config.toml
mlp_ratio = 6
width = 256
pooling = "class_token"
max_grad_norm = 1.0
cautious_weight_decay = true
decay_fraction = 0.3
Rows from block 9 of a small image classifier, named by matrix and row number. Rows with one number within an expert belong to one neuron, the router's apart. Each number is 200 + 40 x the weight over its row's rms, rounded and kept within 0 to 999. All counts start at 0.
Before each expert's rows are labels from the 100 images, of 14976, where the router gives the expert most weight on average: "patch colour" is the nearest of a few named colours to the mean colour under the peak. Only what is clearly more common there than usual is listed. The data: capsule endoscopy frames (Kvasir-Capsule).
# router: router (model.blocks.9.mlp.router.weight, 16x256), inputs 128-191
# up: expert up (model.blocks.9.mlp.up, 16x128x256), inputs 128-191
# down: expert down (model.blocks.9.mlp.down, 16x256x128, transposed), outputs 128-191

# expert 9
patch colour: orange; grey
router.9,232,198,168,276,195,197,107,143,171,101,228,116,219,190,159,260,242,221,228,151,201,243,196,150,220,203,210,189,176,241,150,231,190,242,195,202,228,133,133,213,200,198,221,307,171,125,186,182,179,193,109,264,202,252,181,261,221,222,183,184,242,181,208,171
up.0,184,231,175,127,183,267,210,288,166,247,194,238,132,147,234,171,117,211,224,182,195,180,197,241,171,166,217,202,160,228,218,205,181,140,165,203,124,241,246,219,217,214,171,145,189,271,231,230,207,192,231,180,130,174,187,108,169,227,198,267,136,254,199,155
down.0,170,152,235,176,245,203,201,215,231,212,174,235,199,200,159,166,216,218,167,257,252,181,173,137,246,242,282,199,228,237,250,173,194,216,258,197,181,163,242,136,179,120,166,157,241,223,242,170,240,242,248,192,220,134,253,171,221,193,203,198,254,150,176,208
up.1,174,202,275,156,174,211,252,156,210,285,194,236,251,298,166,155,161,178,198,175,183,232,218,214,244,183,169,190,148,212,201,37,248,239,198,188,222,255,219,121,89,162,240,207,151,152,169,242,219,167,257,118,182,189,216,244,160,151,196,219,226,239,184,212
down.1,157,209,212,215,174,206,278,172,101,228,194,224,222,234,217,192,173,157,176,229,186,240,265,165,227,194,170,213,161,271,141,146,124,237,217,137,209,214,196,105,184,285,189,202,204,224,256,136,233,192,215,249,233,189,208,129,175,170,198,213,202,196,185,220
up.2,104,190,192,222,220,197,213,210,205,163,242,153,257,247,213,236,208,225,196,141,286,232,262,71,231,240,222,258,179,269,199,229,155,197,215,148,220,147,253,192,181,219,101,207,188,176,174,161,177,143,163,205,220,214,210,288,225,215,243,230,254,152,181,203
down.2,210,241,220,164,240,239,218,231,153,223,207,231,177,167,243,188,150,210,146,194,112,159,232,228,173,136,160,153,237,231,201,94,175,238,140,252,195,281,167,213,197,266,229,245,196,234,230,165,174,143,180,156,192,224,184,168,230,206,224,233,184,249,149,163
up.3,135,108,225,147,152,189,234,150,187,235,216,198,229,246,136,178,228,202,182,200,243,183,201,224,182,186,186,186,232,245,158,89,180,216,209,237,201,255,186,236,116,160,173,161,197,194,203,179,261,204,252,85,293,269,269,192,142,138,238,214,212,188,166,222
down.3,224,190,95,207,179,161,193,182,202,218,226,227,175,218,172,221,174,245,223,146,182,244,195,200,264,194,152,137,171,210,180,192,212,130,189,206,153,256,206,266,169,267,276,215,113,187,178,223,164,107,228,200,169,166,211,211,137,159,215,220,185,285,204,171
up.4,277,167,221,214,265,266,198,184,218,180,193,155,238,201,230,234,259,254,201,200,173,145,233,196,181,208,135,192,221,140,168,184,154,300,128,260,217,204,168,140,185,227,203,172,198,183,268,175,237,225,236,191,212,284,228,200,257,202,195,186,212,146,210,190
down.4,201,172,215,201,217,140,158,182,163,206,139,258,216,187,146,227,221,239,293,256,189,250,149,182,270,225,280,205,204,159,207,175,243,188,220,195,200,138,216,215,167,238,226,189,219,168,191,217,248,262,218,225,196,183,211,193,160,174,178,228,241,240,208,254
up.5,165,227,192,217,188,131,156,160,241,134,176,275,185,182,213,196,212,148,185,187,206,235,169,174,183,186,207,214,165,178,170,232,231,144,259,125,242,194,162,208,227,232,225,312,234,156,116,154,164,219,127,223,228,227,196,223,198,214,198,190,179,185,214,172
down.5,180,215,213,126,240,218,238,267,170,201,172,244,185,165,279,188,122,207,218,210,242,189,286,194,161,181,258,203,183,243,233,109,155,200,175,211,204,227,208,123,233,251,123,198,232,235,201,197,234,188,209,207,169,213,154,161,216,222,163,271,200,226,177,202
up.6,257,99,214,128,184,276,205,225,182,226,201,208,211,223,186,172,199,236,138,262,228,215,223,207,197,241,206,146,215,217,217,113,197,227,210,237,203,235,207,168,113,165,147,170,189,193,297,157,260,217,250,153,189,205,226,191,207,173,223,204,210,153,139,206
down.6,71,211,264,162,193,195,235,232,217,188,226,218,185,196,199,157,118,148,152,196,237,179,212,225,130,204,172,191,239,194,153,259,132,108,197,232,276,194,230,198,177,193,169,186,238,175,142,179,204,203,179,91,168,201,226,191,261,220,223,252,152,287,252,171
up.7,260,213,224,238,237,182,199,166,97,188,159,165,215,152,226,237,221,197,182,161,153,250,231,275,181,155,155,159,218,170,183,179,209,276,106,267,217,257,127,155,226,231,212,228,213,188,200,204,207,228,247,198,196,232,197,122,280,165,155,160,223,249,236,220
down.7,221,155,129,184,228,170,179,223,230,199,196,230,193,269,132,216,219,194,208,209,182,189,162,199,278,255,211,225,146,164,168,214,278,120,262,141,164,222,196,205,122,187,220,218,166,164,168,194,182,191,219,179,149,199,285,259,189,172,257,220,151,192,186,207
up.8,280,214,208,250,239,154,202,159,132,162,162,175,212,166,251,247,243,198,183,170,166,259,200,240,199,159,175,204,205,164,204,188,256,240,126,204,227,199,126,162,220,227,203,257,209,162,143,188,204,233,219,211,184,212,185,159,286,154,145,158,227,222,228,225
down.8,185,153,149,172,218,175,196,205,247,198,235,245,198,255,147,201,204,166,195,208,195,179,186,211,242,254,215,234,145,162,155,205,256,106,259,142,185,247,172,234,126,181,208,224,161,153,161,177,182,192,214,197,159,212,286,265,165,193,268,243,142,194,181,188
up.9,100,200,161,139,254,199,251,293,215,227,202,219,215,217,268,207,153,194,199,137,279,199,265,133,240,215,233,250,145,283,209,185,195,139,199,175,150,187,239,168,170,192,103,185,138,260,167,178,210,134,173,148,154,167,198,182,242,197,238,237,198,213,163,199
down.9,240,173,292,206,203,213,215,221,164,248,169,190,203,140,201,169,202,220,189,265,154,215,219,184,217,143,193,114,272,268,265,59,176,308,144,250,221,200,203,194,188,191,242,229,226,214,269,183,224,202,249,236,217,146,215,162,262,184,169,219,253,221,185,234
up.10,277,228,210,252,231,152,203,145,108,178,174,163,218,147,239,260,253,223,203,147,146,254,212,257,204,141,158,202,205,161,188,202,213,268,107,235,215,206,130,177,239,229,215,232,209,164,168,204,201,233,220,226,194,237,178,165,268,175,140,158,209,235,241,219
down.10,199,157,139,170,237,182,187,208,244,203,210,240,223,267,134,223,208,188,192,191,191,186,174,198,276,252,233,229,147,162,155,201,255,113,273,157,177,233,172,222,129,170,203,210,149,180,160,176,193,185,219,182,161,217,287,263,177,182,256,235,164,182,173,194
up.11,271,221,181,203,286,255,198,231,210,175,212,268,120,171,200,191,143,196,187,158,162,184,183,233,173,172,162,180,169,223,243,191,206,219,187,205,173,292,193,144,216,227,259,258,216,212,243,186,161,211,168,153,141,176,182,142,233,180,208,209,190,218,132,135
down.11,210,207,153,188,244,240,203,246,218,195,178,209,181,269,160,206,208,208,169,160,250,171,180,187,214,229,196,250,243,182,177,271,250,168,271,162,206,210,259,206,154,157,190,144,219,224,208,203,155,177,216,114,201,207,169,190,202,175,266,106,170,155,150,214

# expert 7
patch colour: grey
router.7,209,195,158,153,179,197,294,240,202,273,225,234,178,219,189,167,196,186,227,243,212,189,153,221,259,225,225,252,201,212,230,199,243,152,252,195,175,228,243,194,186,87,211,197,192,245,184,242,212,174,234,224,143,136,196,240,151,209,198,257,180,162,134,185
up.0,250,220,191,198,245,160,137,194,163,147,162,278,162,170,106,197,184,237,223,234,155,218,171,216,240,181,214,132,194,83,213,194,238,152,230,216,183,231,212,130,215,167,261,209,233,206,187,214,202,228,231,208,167,167,204,144,173,172,185,235,200,200,167,168
down.0,193,273,207,253,231,214,226,210,152,221,204,143,292,171,183,235,170,211,203,179,191,201,233,266,209,172,168,175,256,189,89,203,180,252,178,278,230,188,167,277,248,223,197,217,214,186,208,271,143,164,154,234,265,232,100,190,190,223,222,171,194,235,235,132
up.1,215,121,438,222,202,181,213,195,169,217,193,187,218,208,273,198,166,214,207,187,197,227,228,261,62,281,208,178,110,246,200,133,194,168,205,211,174,189,168,195,34,188,183,223,156,201,231,186,292,168,193,200,251,202,189,201,255,178,204,219,214,191,239,211
down.1,156,197,207,202,263,179,278,194,193,171,185,195,201,221,176,224,188,85,200,204,174,210,303,198,206,190,216,272,280,205,190,298,196,217,212,202,205,225,230,60,257,207,242,194,219,191,211,82,150,179,196,204,201,175,158,177,217,190,219,174,225,212,38,203
up.2,253,193,204,149,198,261,199,186,160,219,252,210,206,190,172,142,190,238,216,250,195,198,204,208,187,207,198,152,180,275,223,187,141,257,195,219,165,200,205,248,185,213,228,161,213,252,337,189,228,242,299,181,220,218,201,184,176,212,252,216,239,144,179,189
down.2,212,145,224,201,211,272,230,169,180,212,241,160,177,252,154,138,212,195,147,228,273,219,215,219,182,255,198,222,226,290,171,167,234,251,217,179,190,272,192,266,121,262,207,175,140,173,246,163,172,159,176,118,207,255,206,190,125,130,241,136,242,137,137,201
up.3,136,221,176,154,101,213,256,217,247,197,221,207,201,223,157,193,163,217,208,195,246,187,239,187,267,209,223,192,181,277,168,215,186,175,199,197,113,179,239,239,195,167,213,229,127,285,238,228,185,90,149,153,170,187,168,180,199,192,220,236,200,217,182,165
down.3,218,157,197,256,275,270,240,220,244,148,262,183,208,236,169,215,236,212,131,160,217,156,178,182,235,232,202,265,220,195,143,230,227,185,246,222,192,175,198,184,158,131,92,175,244,174,190,150,175,183,172,172,186,204,200,230,223,160,259,150,215,146,172,133
up.4,164,229,192,173,154,150,222,198,232,127,183,225,203,200,118,210,170,212,212,194,209,227,229,197,265,215,220,133,174,160,170,199,190,163,205,210,146,213,220,170,189,166,254,253,176,253,215,228,196,142,171,149,184,177,195,161,195,158,187,260,200,236,191,163
down.4,197,212,179,250,238,249,236,202,213,208,246,163,252,225,128,215,188,219,164,183,202,150,195,232,228,196,168,244,271,177,77,234,232,212,240,290,204,170,186,252,211,166,153,189,231,170,192,213,138,136,140,188,215,216,109,193,223,183,257,129,207,170,176,115
up.5,252,151,299,200,160,221,243,204,211,182,207,156,190,272,213,173,247,184,196,190,253,245,242,206,144,242,153,161,180,277,172,125,135,241,171,252,195,231,199,176,58,297,157,176,228,206,223,175,214,190,235,163,197,220,317,171,255,153,232,196,206,205,237,186
down.5,176,174,261,206,232,187,221,153,221,89,244,237,214,182,236,212,233,136,182,162,192,191,184,196,113,276,216,213,191,236,267,201,184,225,272,250,154,248,154,206,171,224,205,217,232,245,153,185,259,207,236,191,268,170,215,226,207,198,268,149,205,142,221,257
up.6,98,212,154,161,143,204,328,247,221,282,224,180,227,226,247,216,149,229,207,161,256,184,260,205,258,207,215,269,179,249,132,216,175,166,202,212,154,192,239,254,192,173,170,202,131,282,231,241,197,84,142,200,191,209,154,217,186,220,197,239,152,217,191,159
down.6,237,144,249,190,233,216,204,179,292,144,231,234,159,234,174,222,256,205,171,201,164,150,202,140,243,199,164,238,173,173,194,177,201,204,202,209,132,157,217,110,166,139,156,234,250,170,199,135,214,203,181,132,148,190,252,202,273,130,219,207,207,161,179,172
up.7,228,185,240,206,220,235,200,222,192,211,192,124,161,286,246,246,249,253,120,156,255,210,190,150,192,200,145,229,234,279,225,207,204,224,221,259,167,170,240,224,185,199,159,210,184,152,200,142,175,154,159,119,187,196,240,171,338,147,282,226,225,131,185,196
down.7,215,201,195,179,232,221,235,204,205,243,211,242,186,195,224,155,157,188,146,115,173,250,191,191,218,116,153,143,139,228,246,188,214,204,203,197,152,248,185,187,273,242,188,224,200,187,265,131,135,217,226,236,156,170,208,152,201,140,142,147,195,205,147,220
up.8,231,78,224,199,248,240,209,188,203,234,286,176,221,226,221,222,253,236,182,199,208,252,206,192,159,243,162,197,148,203,192,132,178,216,190,221,199,252,201,157,130,228,145,170,211,167,237,154,224,218,191,190,206,239,244,250,210,145,208,245,241,142,209,160
down.8,190,227,138,261,196,165,193,173,176,199,220,209,211,235,247,275,204,192,259,127,159,223,185,229,237,199,190,151,181,211,218,240,172,227,194,210,185,132,193,316,157,210,282,254,213,250,228,232,151,244,126,172,225,196,141,245,105,246,207,176,253,230,212,248
up.9,181,175,246,233,195,147,205,143,128,247,197,207,251,246,161,193,191,271,182,142,262,239,253,237,129,298,206,193,173,231,191,151,183,184,132,274,212,203,197,214,109,194,192,136,194,207,197,202,223,191,206,187,214,238,225,213,227,128,296,206,232,217,264,241
down.9,176,175,218,152,201,299,208,190,229,169,207,281,222,197,217,154,257,215,169,317,200,197,212,196,175,184,246,227,250,290,180,133,211,159,154,219,192,182,170,199,188,129,213,216,208,154,180,250,210,212,234,172,114,257,222,178,136,215,244,217,239,156,208,189
up.10,182,106,291,244,165,192,168,139,179,189,223,196,220,239,196,173,227,252,186,214,199,205,224,180,140,410,248,189,175,199,206,138,192,261,201,259,237,212,220,215,59,241,175,135,189,179,226,115,272,215,208,204,195,185,232,214,214,183,244,214,271,193,308,187
down.10,215,193,224,205,228,209,189,203,257,146,153,223,194,183,172,206,193,184,148,191,225,212,213,164,166,289,202,176,328,236,247,176,206,182,220,180,188,207,172,165,210,150,219,200,187,174,129,214,171,181,194,187,188,189,226,239,151,195,239,177,185,198,183,221
up.11,103,234,149,200,150,224,244,236,237,229,184,164,208,232,223,258,153,237,243,137,189,171,250,204,254,203,220,240,193,173,88,252,159,190,182,201,172,204,210,249,211,202,224,216,132,261,247,268,163,120,145,213,196,247,153,263,157,267,199,235,144,224,189,151
down.11,223,114,235,194,198,241,214,198,263,114,243,193,162,241,165,209,231,170,164,224,183,136,216,179,212,222,166,227,206,199,202,186,204,197,191,206,163,155,208,136,127,138,142,232,263,149,192,148,220,180,172,170,130,172,253,226,284,174,234,251,182,172,211,181

# expert 4
patch colour: orange; grey
router.4,166,226,155,92,220,249,221,269,169,207,209,264,166,179,209,182,146,180,241,197,239,159,236,225,192,184,255,212,156,204,234,170,243,145,208,176,154,203,203,206,212,215,187,164,176,241,137,248,173,194,242,66,101,205,171,175,133,222,222,224,174,245,159,181
up.0,212,197,184,213,151,247,155,212,185,235,247,71,202,198,225,235,213,219,240,165,185,138,196,167,144,187,138,199,205,264,132,203,151,264,105,217,169,190,184,236,191,201,190,218,111,141,208,214,153,157,157,254,183,263,183,218,214,244,188,186,203,197,206,185
down.0,235,153,199,286,212,197,152,202,228,205,173,163,237,288,208,234,256,229,177,209,212,100,134,216,218,258,254,310,261,183,149,230,243,211,275,159,223,163,176,256,165,170,195,125,216,187,169,182,180,201,194,244,294,231,211,251,177,243,256,100,193,153,170,258
up.1,248,210,198,198,245,190,214,230,222,189,149,264,190,201,208,157,193,196,174,229,239,225,145,201,214,186,262,246,202,196,241,171,293,135,281,170,244,198,207,149,223,195,147,186,272,205,136,212,207,171,183,185,180,133,194,189,240,156,199,188,188,164,194,199
down.1,150,154,208,173,110,168,247,197,165,278,239,231,204,154,247,139,199,140,224,204,237,228,228,248,155,164,154,144,201,208,234,187,160,167,156,268,147,203,227,254,223,162,205,190,148,263,186,253,219,161,205,146,216,140,164,140,161,153,176,229,190,194,200,212
up.2,142,198,247,180,182,206,280,205,160,280,200,155,207,183,238,226,197,157,183,175,185,178,262,254,136,180,136,211,237,192,163,162,158,208,153,299,214,247,184,196,208,218,109,120,214,201,201,192,252,206,244,180,198,239,197,176,229,196,181,162,184,263,318,226
down.2,177,204,167,178,219,264,236,204,227,207,284,182,157,224,211,205,199,164,214,131,140,147,230,214,162,186,106,192,159,208,196,253,138,193,169,250,180,258,204,219,158,264,201,266,184,198,203,180,143,177,156,159,143,194,184,203,208,243,279,213,168,247,182,162
up.3,212,202,188,203,240,183,250,235,220,222,170,217,212,205,247,267,201,188,204,174,235,236,202,216,206,192,187,204,231,174,234,199,213,150,208,249,227,193,277,144,201,206,61,188,247,205,178,178,226,172,153,195,161,116,168,188,304,173,198,181,179,221,269,202
down.3,210,173,143,194,193,212,218,196,175,192,239,202,170,235,203,196,224,184,208,134,234,191,225,218,190,202,143,188,167,237,184,236,173,199,180,271,104,214,239,213,189,196,253,257,112,235,226,230,156,147,144,112,175,191,169,164,197,141,248,208,196,187,166,170
up.4,224,219,178,196,245,173,209,241,236,182,154,279,183,180,220,188,175,186,181,204,237,230,168,230,257,183,268,260,185,173,242,194,294,100,274,162,206,189,228,154,224,202,158,220,241,223,115,211,200,165,160,167,165,105,180,188,233,160,192,224,169,195,199,191
down.4,139,155,234,161,98,187,254,176,154,275,255,208,209,165,243,126,200,164,208,207,225,246,242,236,142,164,151,156,196,222,223,195,138,183,167,265,160,212,224,264,215,166,209,196,137,252,212,246,225,160,205,150,220,153,170,135,142,163,174,211,204,206,203,204
up.5,214,209,183,202,132,217,177,208,158,248,228,113,198,186,236,233,212,198,258,178,142,155,200,199,143,183,123,197,179,234,151,201,127,225,97,204,165,213,168,233,207,193,224,206,142,170,172,225,170,171,203,264,191,259,180,209,194,255,181,198,191,220,211,175
down.5,250,118,211,290,205,190,134,195,201,193,185,164,227,304,190,231,269,214,189,221,202,127,137,223,201,265,243,306,260,193,140,215,272,214,270,167,239,177,157,262,137,186,200,129,199,141,153,187,179,209,187,216,267,242,219,248,169,209,275,109,202,165,188,261
up.6,168,197,280,196,193,231,227,181,162,236,166,107,211,191,210,219,212,193,179,182,206,196,265,201,118,180,164,219,256,207,178,169,146,290,156,279,262,250,175,165,211,225,180,157,237,188,237,208,218,206,256,196,230,288,221,183,223,184,178,146,198,222,251,217
down.6,153,180,197,195,204,222,205,146,208,191,261,198,150,243,163,195,210,197,179,157,138,184,191,201,197,191,126,200,124,170,191,263,144,192,211,198,201,256,216,203,152,299,210,236,221,161,227,164,162,203,195,170,177,211,247,246,190,230,273,226,169,218,181,154
up.7,209,204,217,176,241,236,243,243,217,223,134,237,195,189,232,158,189,179,163,208,217,175,169,185,139,183,249,250,249,206,265,178,249,161,265,207,275,228,235,147,206,228,103,116,293,197,169,212,228,194,234,202,184,169,197,183,249,178,199,113,183,205,206,214
down.7,158,142,148,191,122,166,205,174,197,231,221,237,194,222,215,184,218,140,232,198,205,204,195,230,184,207,151,152,158,200,221,212,179,175,178,254,97,163,224,256,205,168,260,235,138,253,195,215,189,175,144,161,194,131,166,154,179,149,206,235,210,189,163,190
up.8,125,229,152,192,271,185,241,236,228,199,160,188,264,246,198,257,185,249,173,102,200,268,256,270,281,270,265,190,182,162,159,249,210,210,234,230,209,164,255,227,203,227,219,206,152,255,283,220,158,198,205,238,212,192,185,248,167,224,275,196,181,242,207,201
down.8,204,196,144,186,229,237,208,223,174,165,195,206,199,211,151,253,262,198,233,138,233,249,239,148,231,194,268,151,217,279,159,208,247,257,283,277,149,204,256,164,206,131,187,267,160,239,256,186,206,196,247,144,143,156,201,142,176,139,199,212,240,194,159,194
up.9,215,201,200,203,246,211,252,235,240,240,153,222,209,215,251,182,195,188,163,194,245,208,172,201,166,193,210,248,235,207,241,181,265,149,266,213,261,199,255,180,211,214,67,164,271,206,169,187,213,168,183,171,190,143,179,179,280,175,218,123,188,188,211,203
down.9,166,163,175,180,140,196,233,176,181,251,240,215,194,220,245,181,211,151,215,172,229,188,225,248,183,200,135,164,176,204,196,223,156,169,172,269,99,185,222,230,183,186,241,228,123,263,207,244,186,150,154,145,194,173,159,162,186,154,226,222,203,182,182,171
up.10,254,195,167,258,240,205,146,212,228,135,216,204,185,213,196,247,227,201,263,190,183,177,141,156,207,226,278,214,215,218,291,219,233,203,233,180,244,103,187,176,184,173,218,208,219,130,162,208,179,234,158,300,157,157,179,246,189,219,222,251,247,186,169,193
down.10,194,235,187,164,157,213,243,230,135,267,192,191,177,166,203,208,143,260,272,202,237,247,260,211,211,163,197,170,204,197,220,202,148,198,160,225,201,220,309,184,223,217,208,190,199,278,256,272,223,163,231,177,192,165,106,153,138,222,164,236,180,241,206,194
up.11,189,208,191,220,162,205,148,195,131,214,217,103,199,202,221,276,214,247,238,158,149,167,252,188,184,186,126,167,194,183,133,209,110,233,72,236,159,216,196,193,201,207,224,227,136,181,187,205,158,182,177,237,179,263,200,205,240,228,185,217,186,239,239,189
down.11,274,106,168,287,206,214,183,211,220,195,183,126,216,324,181,255,294,191,204,176,229,160,157,211,193,272,203,279,254,222,149,219,275,224,254,196,210,178,196,257,100,182,197,177,180,158,176,200,163,175,165,195,234,226,198,241,197,177,269,114,197,165,186,251

# expert 14
patch colour: black
router.14,149,197,213,216,148,186,159,190,168,284,186,162,199,245,176,141,210,206,196,257,149,157,130,184,163,221,190,204,290,198,157,240,200,155,238,190,205,210,233,275,194,189,196,131,207,173,240,235,170,165,200,225,254,206,195,233,126,239,227,170,196,215,231,247
up.0,175,249,149,194,207,186,215,247,175,282,130,134,218,235,273,262,171,227,201,103,174,186,220,241,239,205,131,193,257,193,155,252,150,198,102,244,121,222,292,205,208,291,201,189,167,274,238,222,111,105,168,167,189,182,153,177,239,218,208,206,158,181,202,236
down.0,242,131,207,146,156,209,237,183,253,229,209,219,200,213,199,136,239,168,216,275,232,222,195,198,205,205,213,174,212,233,173,123,269,201,249,157,179,209,183,220,78,155,222,198,122,231,188,155,225,205,228,180,246,200,218,185,97,103,183,124,213,181,169,268
up.1,199,166,162,177,340,208,293,260,246,170,241,292,194,225,224,200,198,121,180,131,197,186,201,288,236,229,158,189,165,161,201,187,246,202,214,219,188,268,189,130,159,205,125,244,198,275,134,151,205,241,194,189,152,133,242,220,193,141,210,205,182,215,182,213
down.1,224,262,191,285,280,136,167,220,151,266,127,262,228,211,303,239,194,229,228,169,190,209,164,264,221,264,171,221,174,190,245,203,150,204,177,213,182,191,231,208,271,173,261,198,244,200,146,294,173,222,202,106,274,156,203,151,227,233,248,207,198,214,236,193
up.2,201,202,185,131,193,221,202,249,150,179,162,161,335,186,220,234,201,173,245,206,218,214,347,203,196,192,224,81,225,235,206,169,225,248,155,333,231,185,155,175,195,184,222,165,115,235,204,214,271,206,292,192,157,246,169,172,193,181,177,193,211,263,213,288
down.2,244,190,270,230,250,163,210,213,203,174,183,188,238,128,238,239,236,190,261,227,160,254,240,128,215,185,197,137,155,220,293,78,183,253,164,224,222,160,184,97,275,200,195,267,215,197,201,175,273,249,232,224,186,150,242,174,262,157,154,278,259,215,229,225
up.3,194,201,209,238,234,165,214,140,241,232,236,182,267,173,158,232,221,281,218,124,182,232,180,250,253,198,183,215,137,120,142,212,113,284,181,208,165,197,249,219,187,192,227,220,194,259,268,208,196,226,263,198,269,225,297,223,170,192,203,244,219,167,230,176
down.3,155,210,271,232,215,221,162,229,182,144,228,156,230,159,253,180,189,204,183,163,179,174,214,190,127,198,216,202,166,273,266,207,162,179,192,209,216,185,128,203,200,232,135,191,239,179,178,175,237,237,210,250,202,199,206,251,240,280,219,189,211,284,257,206
up.4,204,120,193,222,288,214,243,190,218,220,238,188,234,243,197,274,218,209,158,112,213,212,211,198,188,258,213,258,149,204,206,163,219,298,180,189,114,227,196,197,87,236,181,209,162,197,221,175,172,182,163,170,218,192,238,218,244,180,209,199,232,175,173,196
down.4,173,226,155,178,203,150,243,222,165,246,249,233,283,128,237,193,123,180,298,158,197,159,242,207,238,220,218,199,186,207,188,156,181,144,218,237,215,273,127,209,217,184,226,177,108,212,148,233,157,218,213,201,202,171,177,128,140,190,285,268,214,314,205,204
up.5,221,208,112,149,237,194,196,322,233,250,155,283,148,192,246,154,174,176,253,263,202,164,153,217,231,205,204,232,221,212,205,239,260,158,258,152,154,198,270,221,221,146,231,218,200,247,163,254,157,205,204,189,155,150,197,199,170,217,206,322,133,183,156,195
down.5,246,162,188,208,270,176,198,228,214,137,175,243,197,212,200,267,253,241,195,140,164,207,147,187,266,203,163,219,169,92,227,170,189,159,151,212,158,204,263,81,136,198,169,265,205,238,172,155,205,184,208,178,155,139,254,185,269,134,163,240,185,208,220,131
up.6,210,201,166,165,188,135,251,223,159,314,124,251,192,224,207,196,196,210,195,227,221,235,149,234,265,195,183,207,242,162,183,216,184,112,236,178,123,255,335,185,194,165,158,196,235,306,243,217,216,145,224,182,217,98,200,164,190,198,193,237,161,195,212,254
down.6,213,198,173,194,187,225,158,227,259,165,149,222,206,238,222,187,209,180,194,206,268,195,156,202,213,206,229,232,179,193,162,187,285,133,281,137,162,179,199,199,120,206,186,168,157,231,183,175,168,169,158,167,220,190,174,204,164,138,177,140,177,130,152,208
up.7,201,29,205,171,238,274,229,222,278,170,269,188,198,248,200,237,219,242,202,199,245,214,268,165,210,271,196,241,192,211,136,137,199,239,189,233,187,217,230,177,109,208,181,213,132,182,191,174,219,215,172,192,223,167,238,219,206,157,214,217,225,126,191,170
down.7,187,273,170,256,174,173,192,187,245,227,157,155,182,209,126,211,188,189,245,283,164,190,159,185,225,202,278,173,222,185,187,203,189,282,214,209,206,172,191,228,167,123,254,208,224,195,146,298,171,206,141,194,194,196,215,176,239,220,177,176,232,166,205,202
up.8,168,170,198,255,278,224,207,206,194,184,213,205,192,227,195,235,202,183,181,127,157,200,188,223,192,251,260,240,140,129,208,157,198,155,203,198,202,286,163,133,165,199,198,167,198,168,188,231,247,212,206,168,204,209,251,235,183,200,244,197,169,182,163,170
down.8,156,246,271,215,157,272,154,205,208,195,210,113,168,200,245,175,238,182,182,202,196,205,226,160,170,204,210,167,278,143,219,267,165,248,110,144,196,190,227,158,227,264,168,161,233,104,213,214,191,234,208,205,230,241,295,270,225,220,201,249,180,189,258,261
up.9,239,142,242,210,238,249,218,257,159,215,182,196,238,233,260,289,231,245,198,175,229,192,222,180,255,218,201,222,206,219,192,103,182,243,148,279,170,192,215,115,128,202,162,201,164,172,193,213,254,143,201,155,157,231,192,200,282,142,212,235,209,179,188,178
down.9,175,200,181,247,223,239,214,239,255,151,259,184,211,156,197,192,189,197,136,153,194,217,174,146,179,167,230,196,182,269,231,185,209,166,195,249,234,89,182,253,241,227,165,189,210,198,232,213,204,215,188,179,234,132,180,206,207,231,208,264,198,235,176,176
up.10,214,188,239,146,227,159,243,199,151,296,181,312,174,217,279,135,171,182,163,225,203,244,160,254,173,204,219,226,145,209,242,125,208,140,212,189,177,241,211,172,172,196,157,208,264,236,219,172,248,188,219,163,188,131,237,143,246,139,231,257,215,245,206,200
down.10,222,222,196,204,270,224,249,261,168,252,199,138,216,230,286,298,187,224,179,111,172,221,246,206,173,201,153,236,188,255,219,219,187,244,175,209,208,241,254,158,220,280,177,214,225,196,230,255,219,175,201,182,200,195,189,259,244,204,222,211,175,246,206,164
up.11,206,178,211,227,204,278,207,184,155,219,182,185,145,268,213,162,213,187,107,230,187,215,190,171,156,205,233,226,185,236,278,175,238,212,231,206,201,238,188,172,183,229,173,143,216,176,215,188,194,200,265,213,132,186,252,189,228,180,248,154,217,188,88,216
down.11,236,238,277,247,177,246,204,198,161,245,181,205,214,217,233,135,252,262,187,253,148,185,170,168,122,209,182,177,158,153,219,159,145,245,149,256,248,203,198,196,228,242,218,102,274,197,270,182,214,214,299,218,266,224,230,246,230,230,252,137,215,138,177,163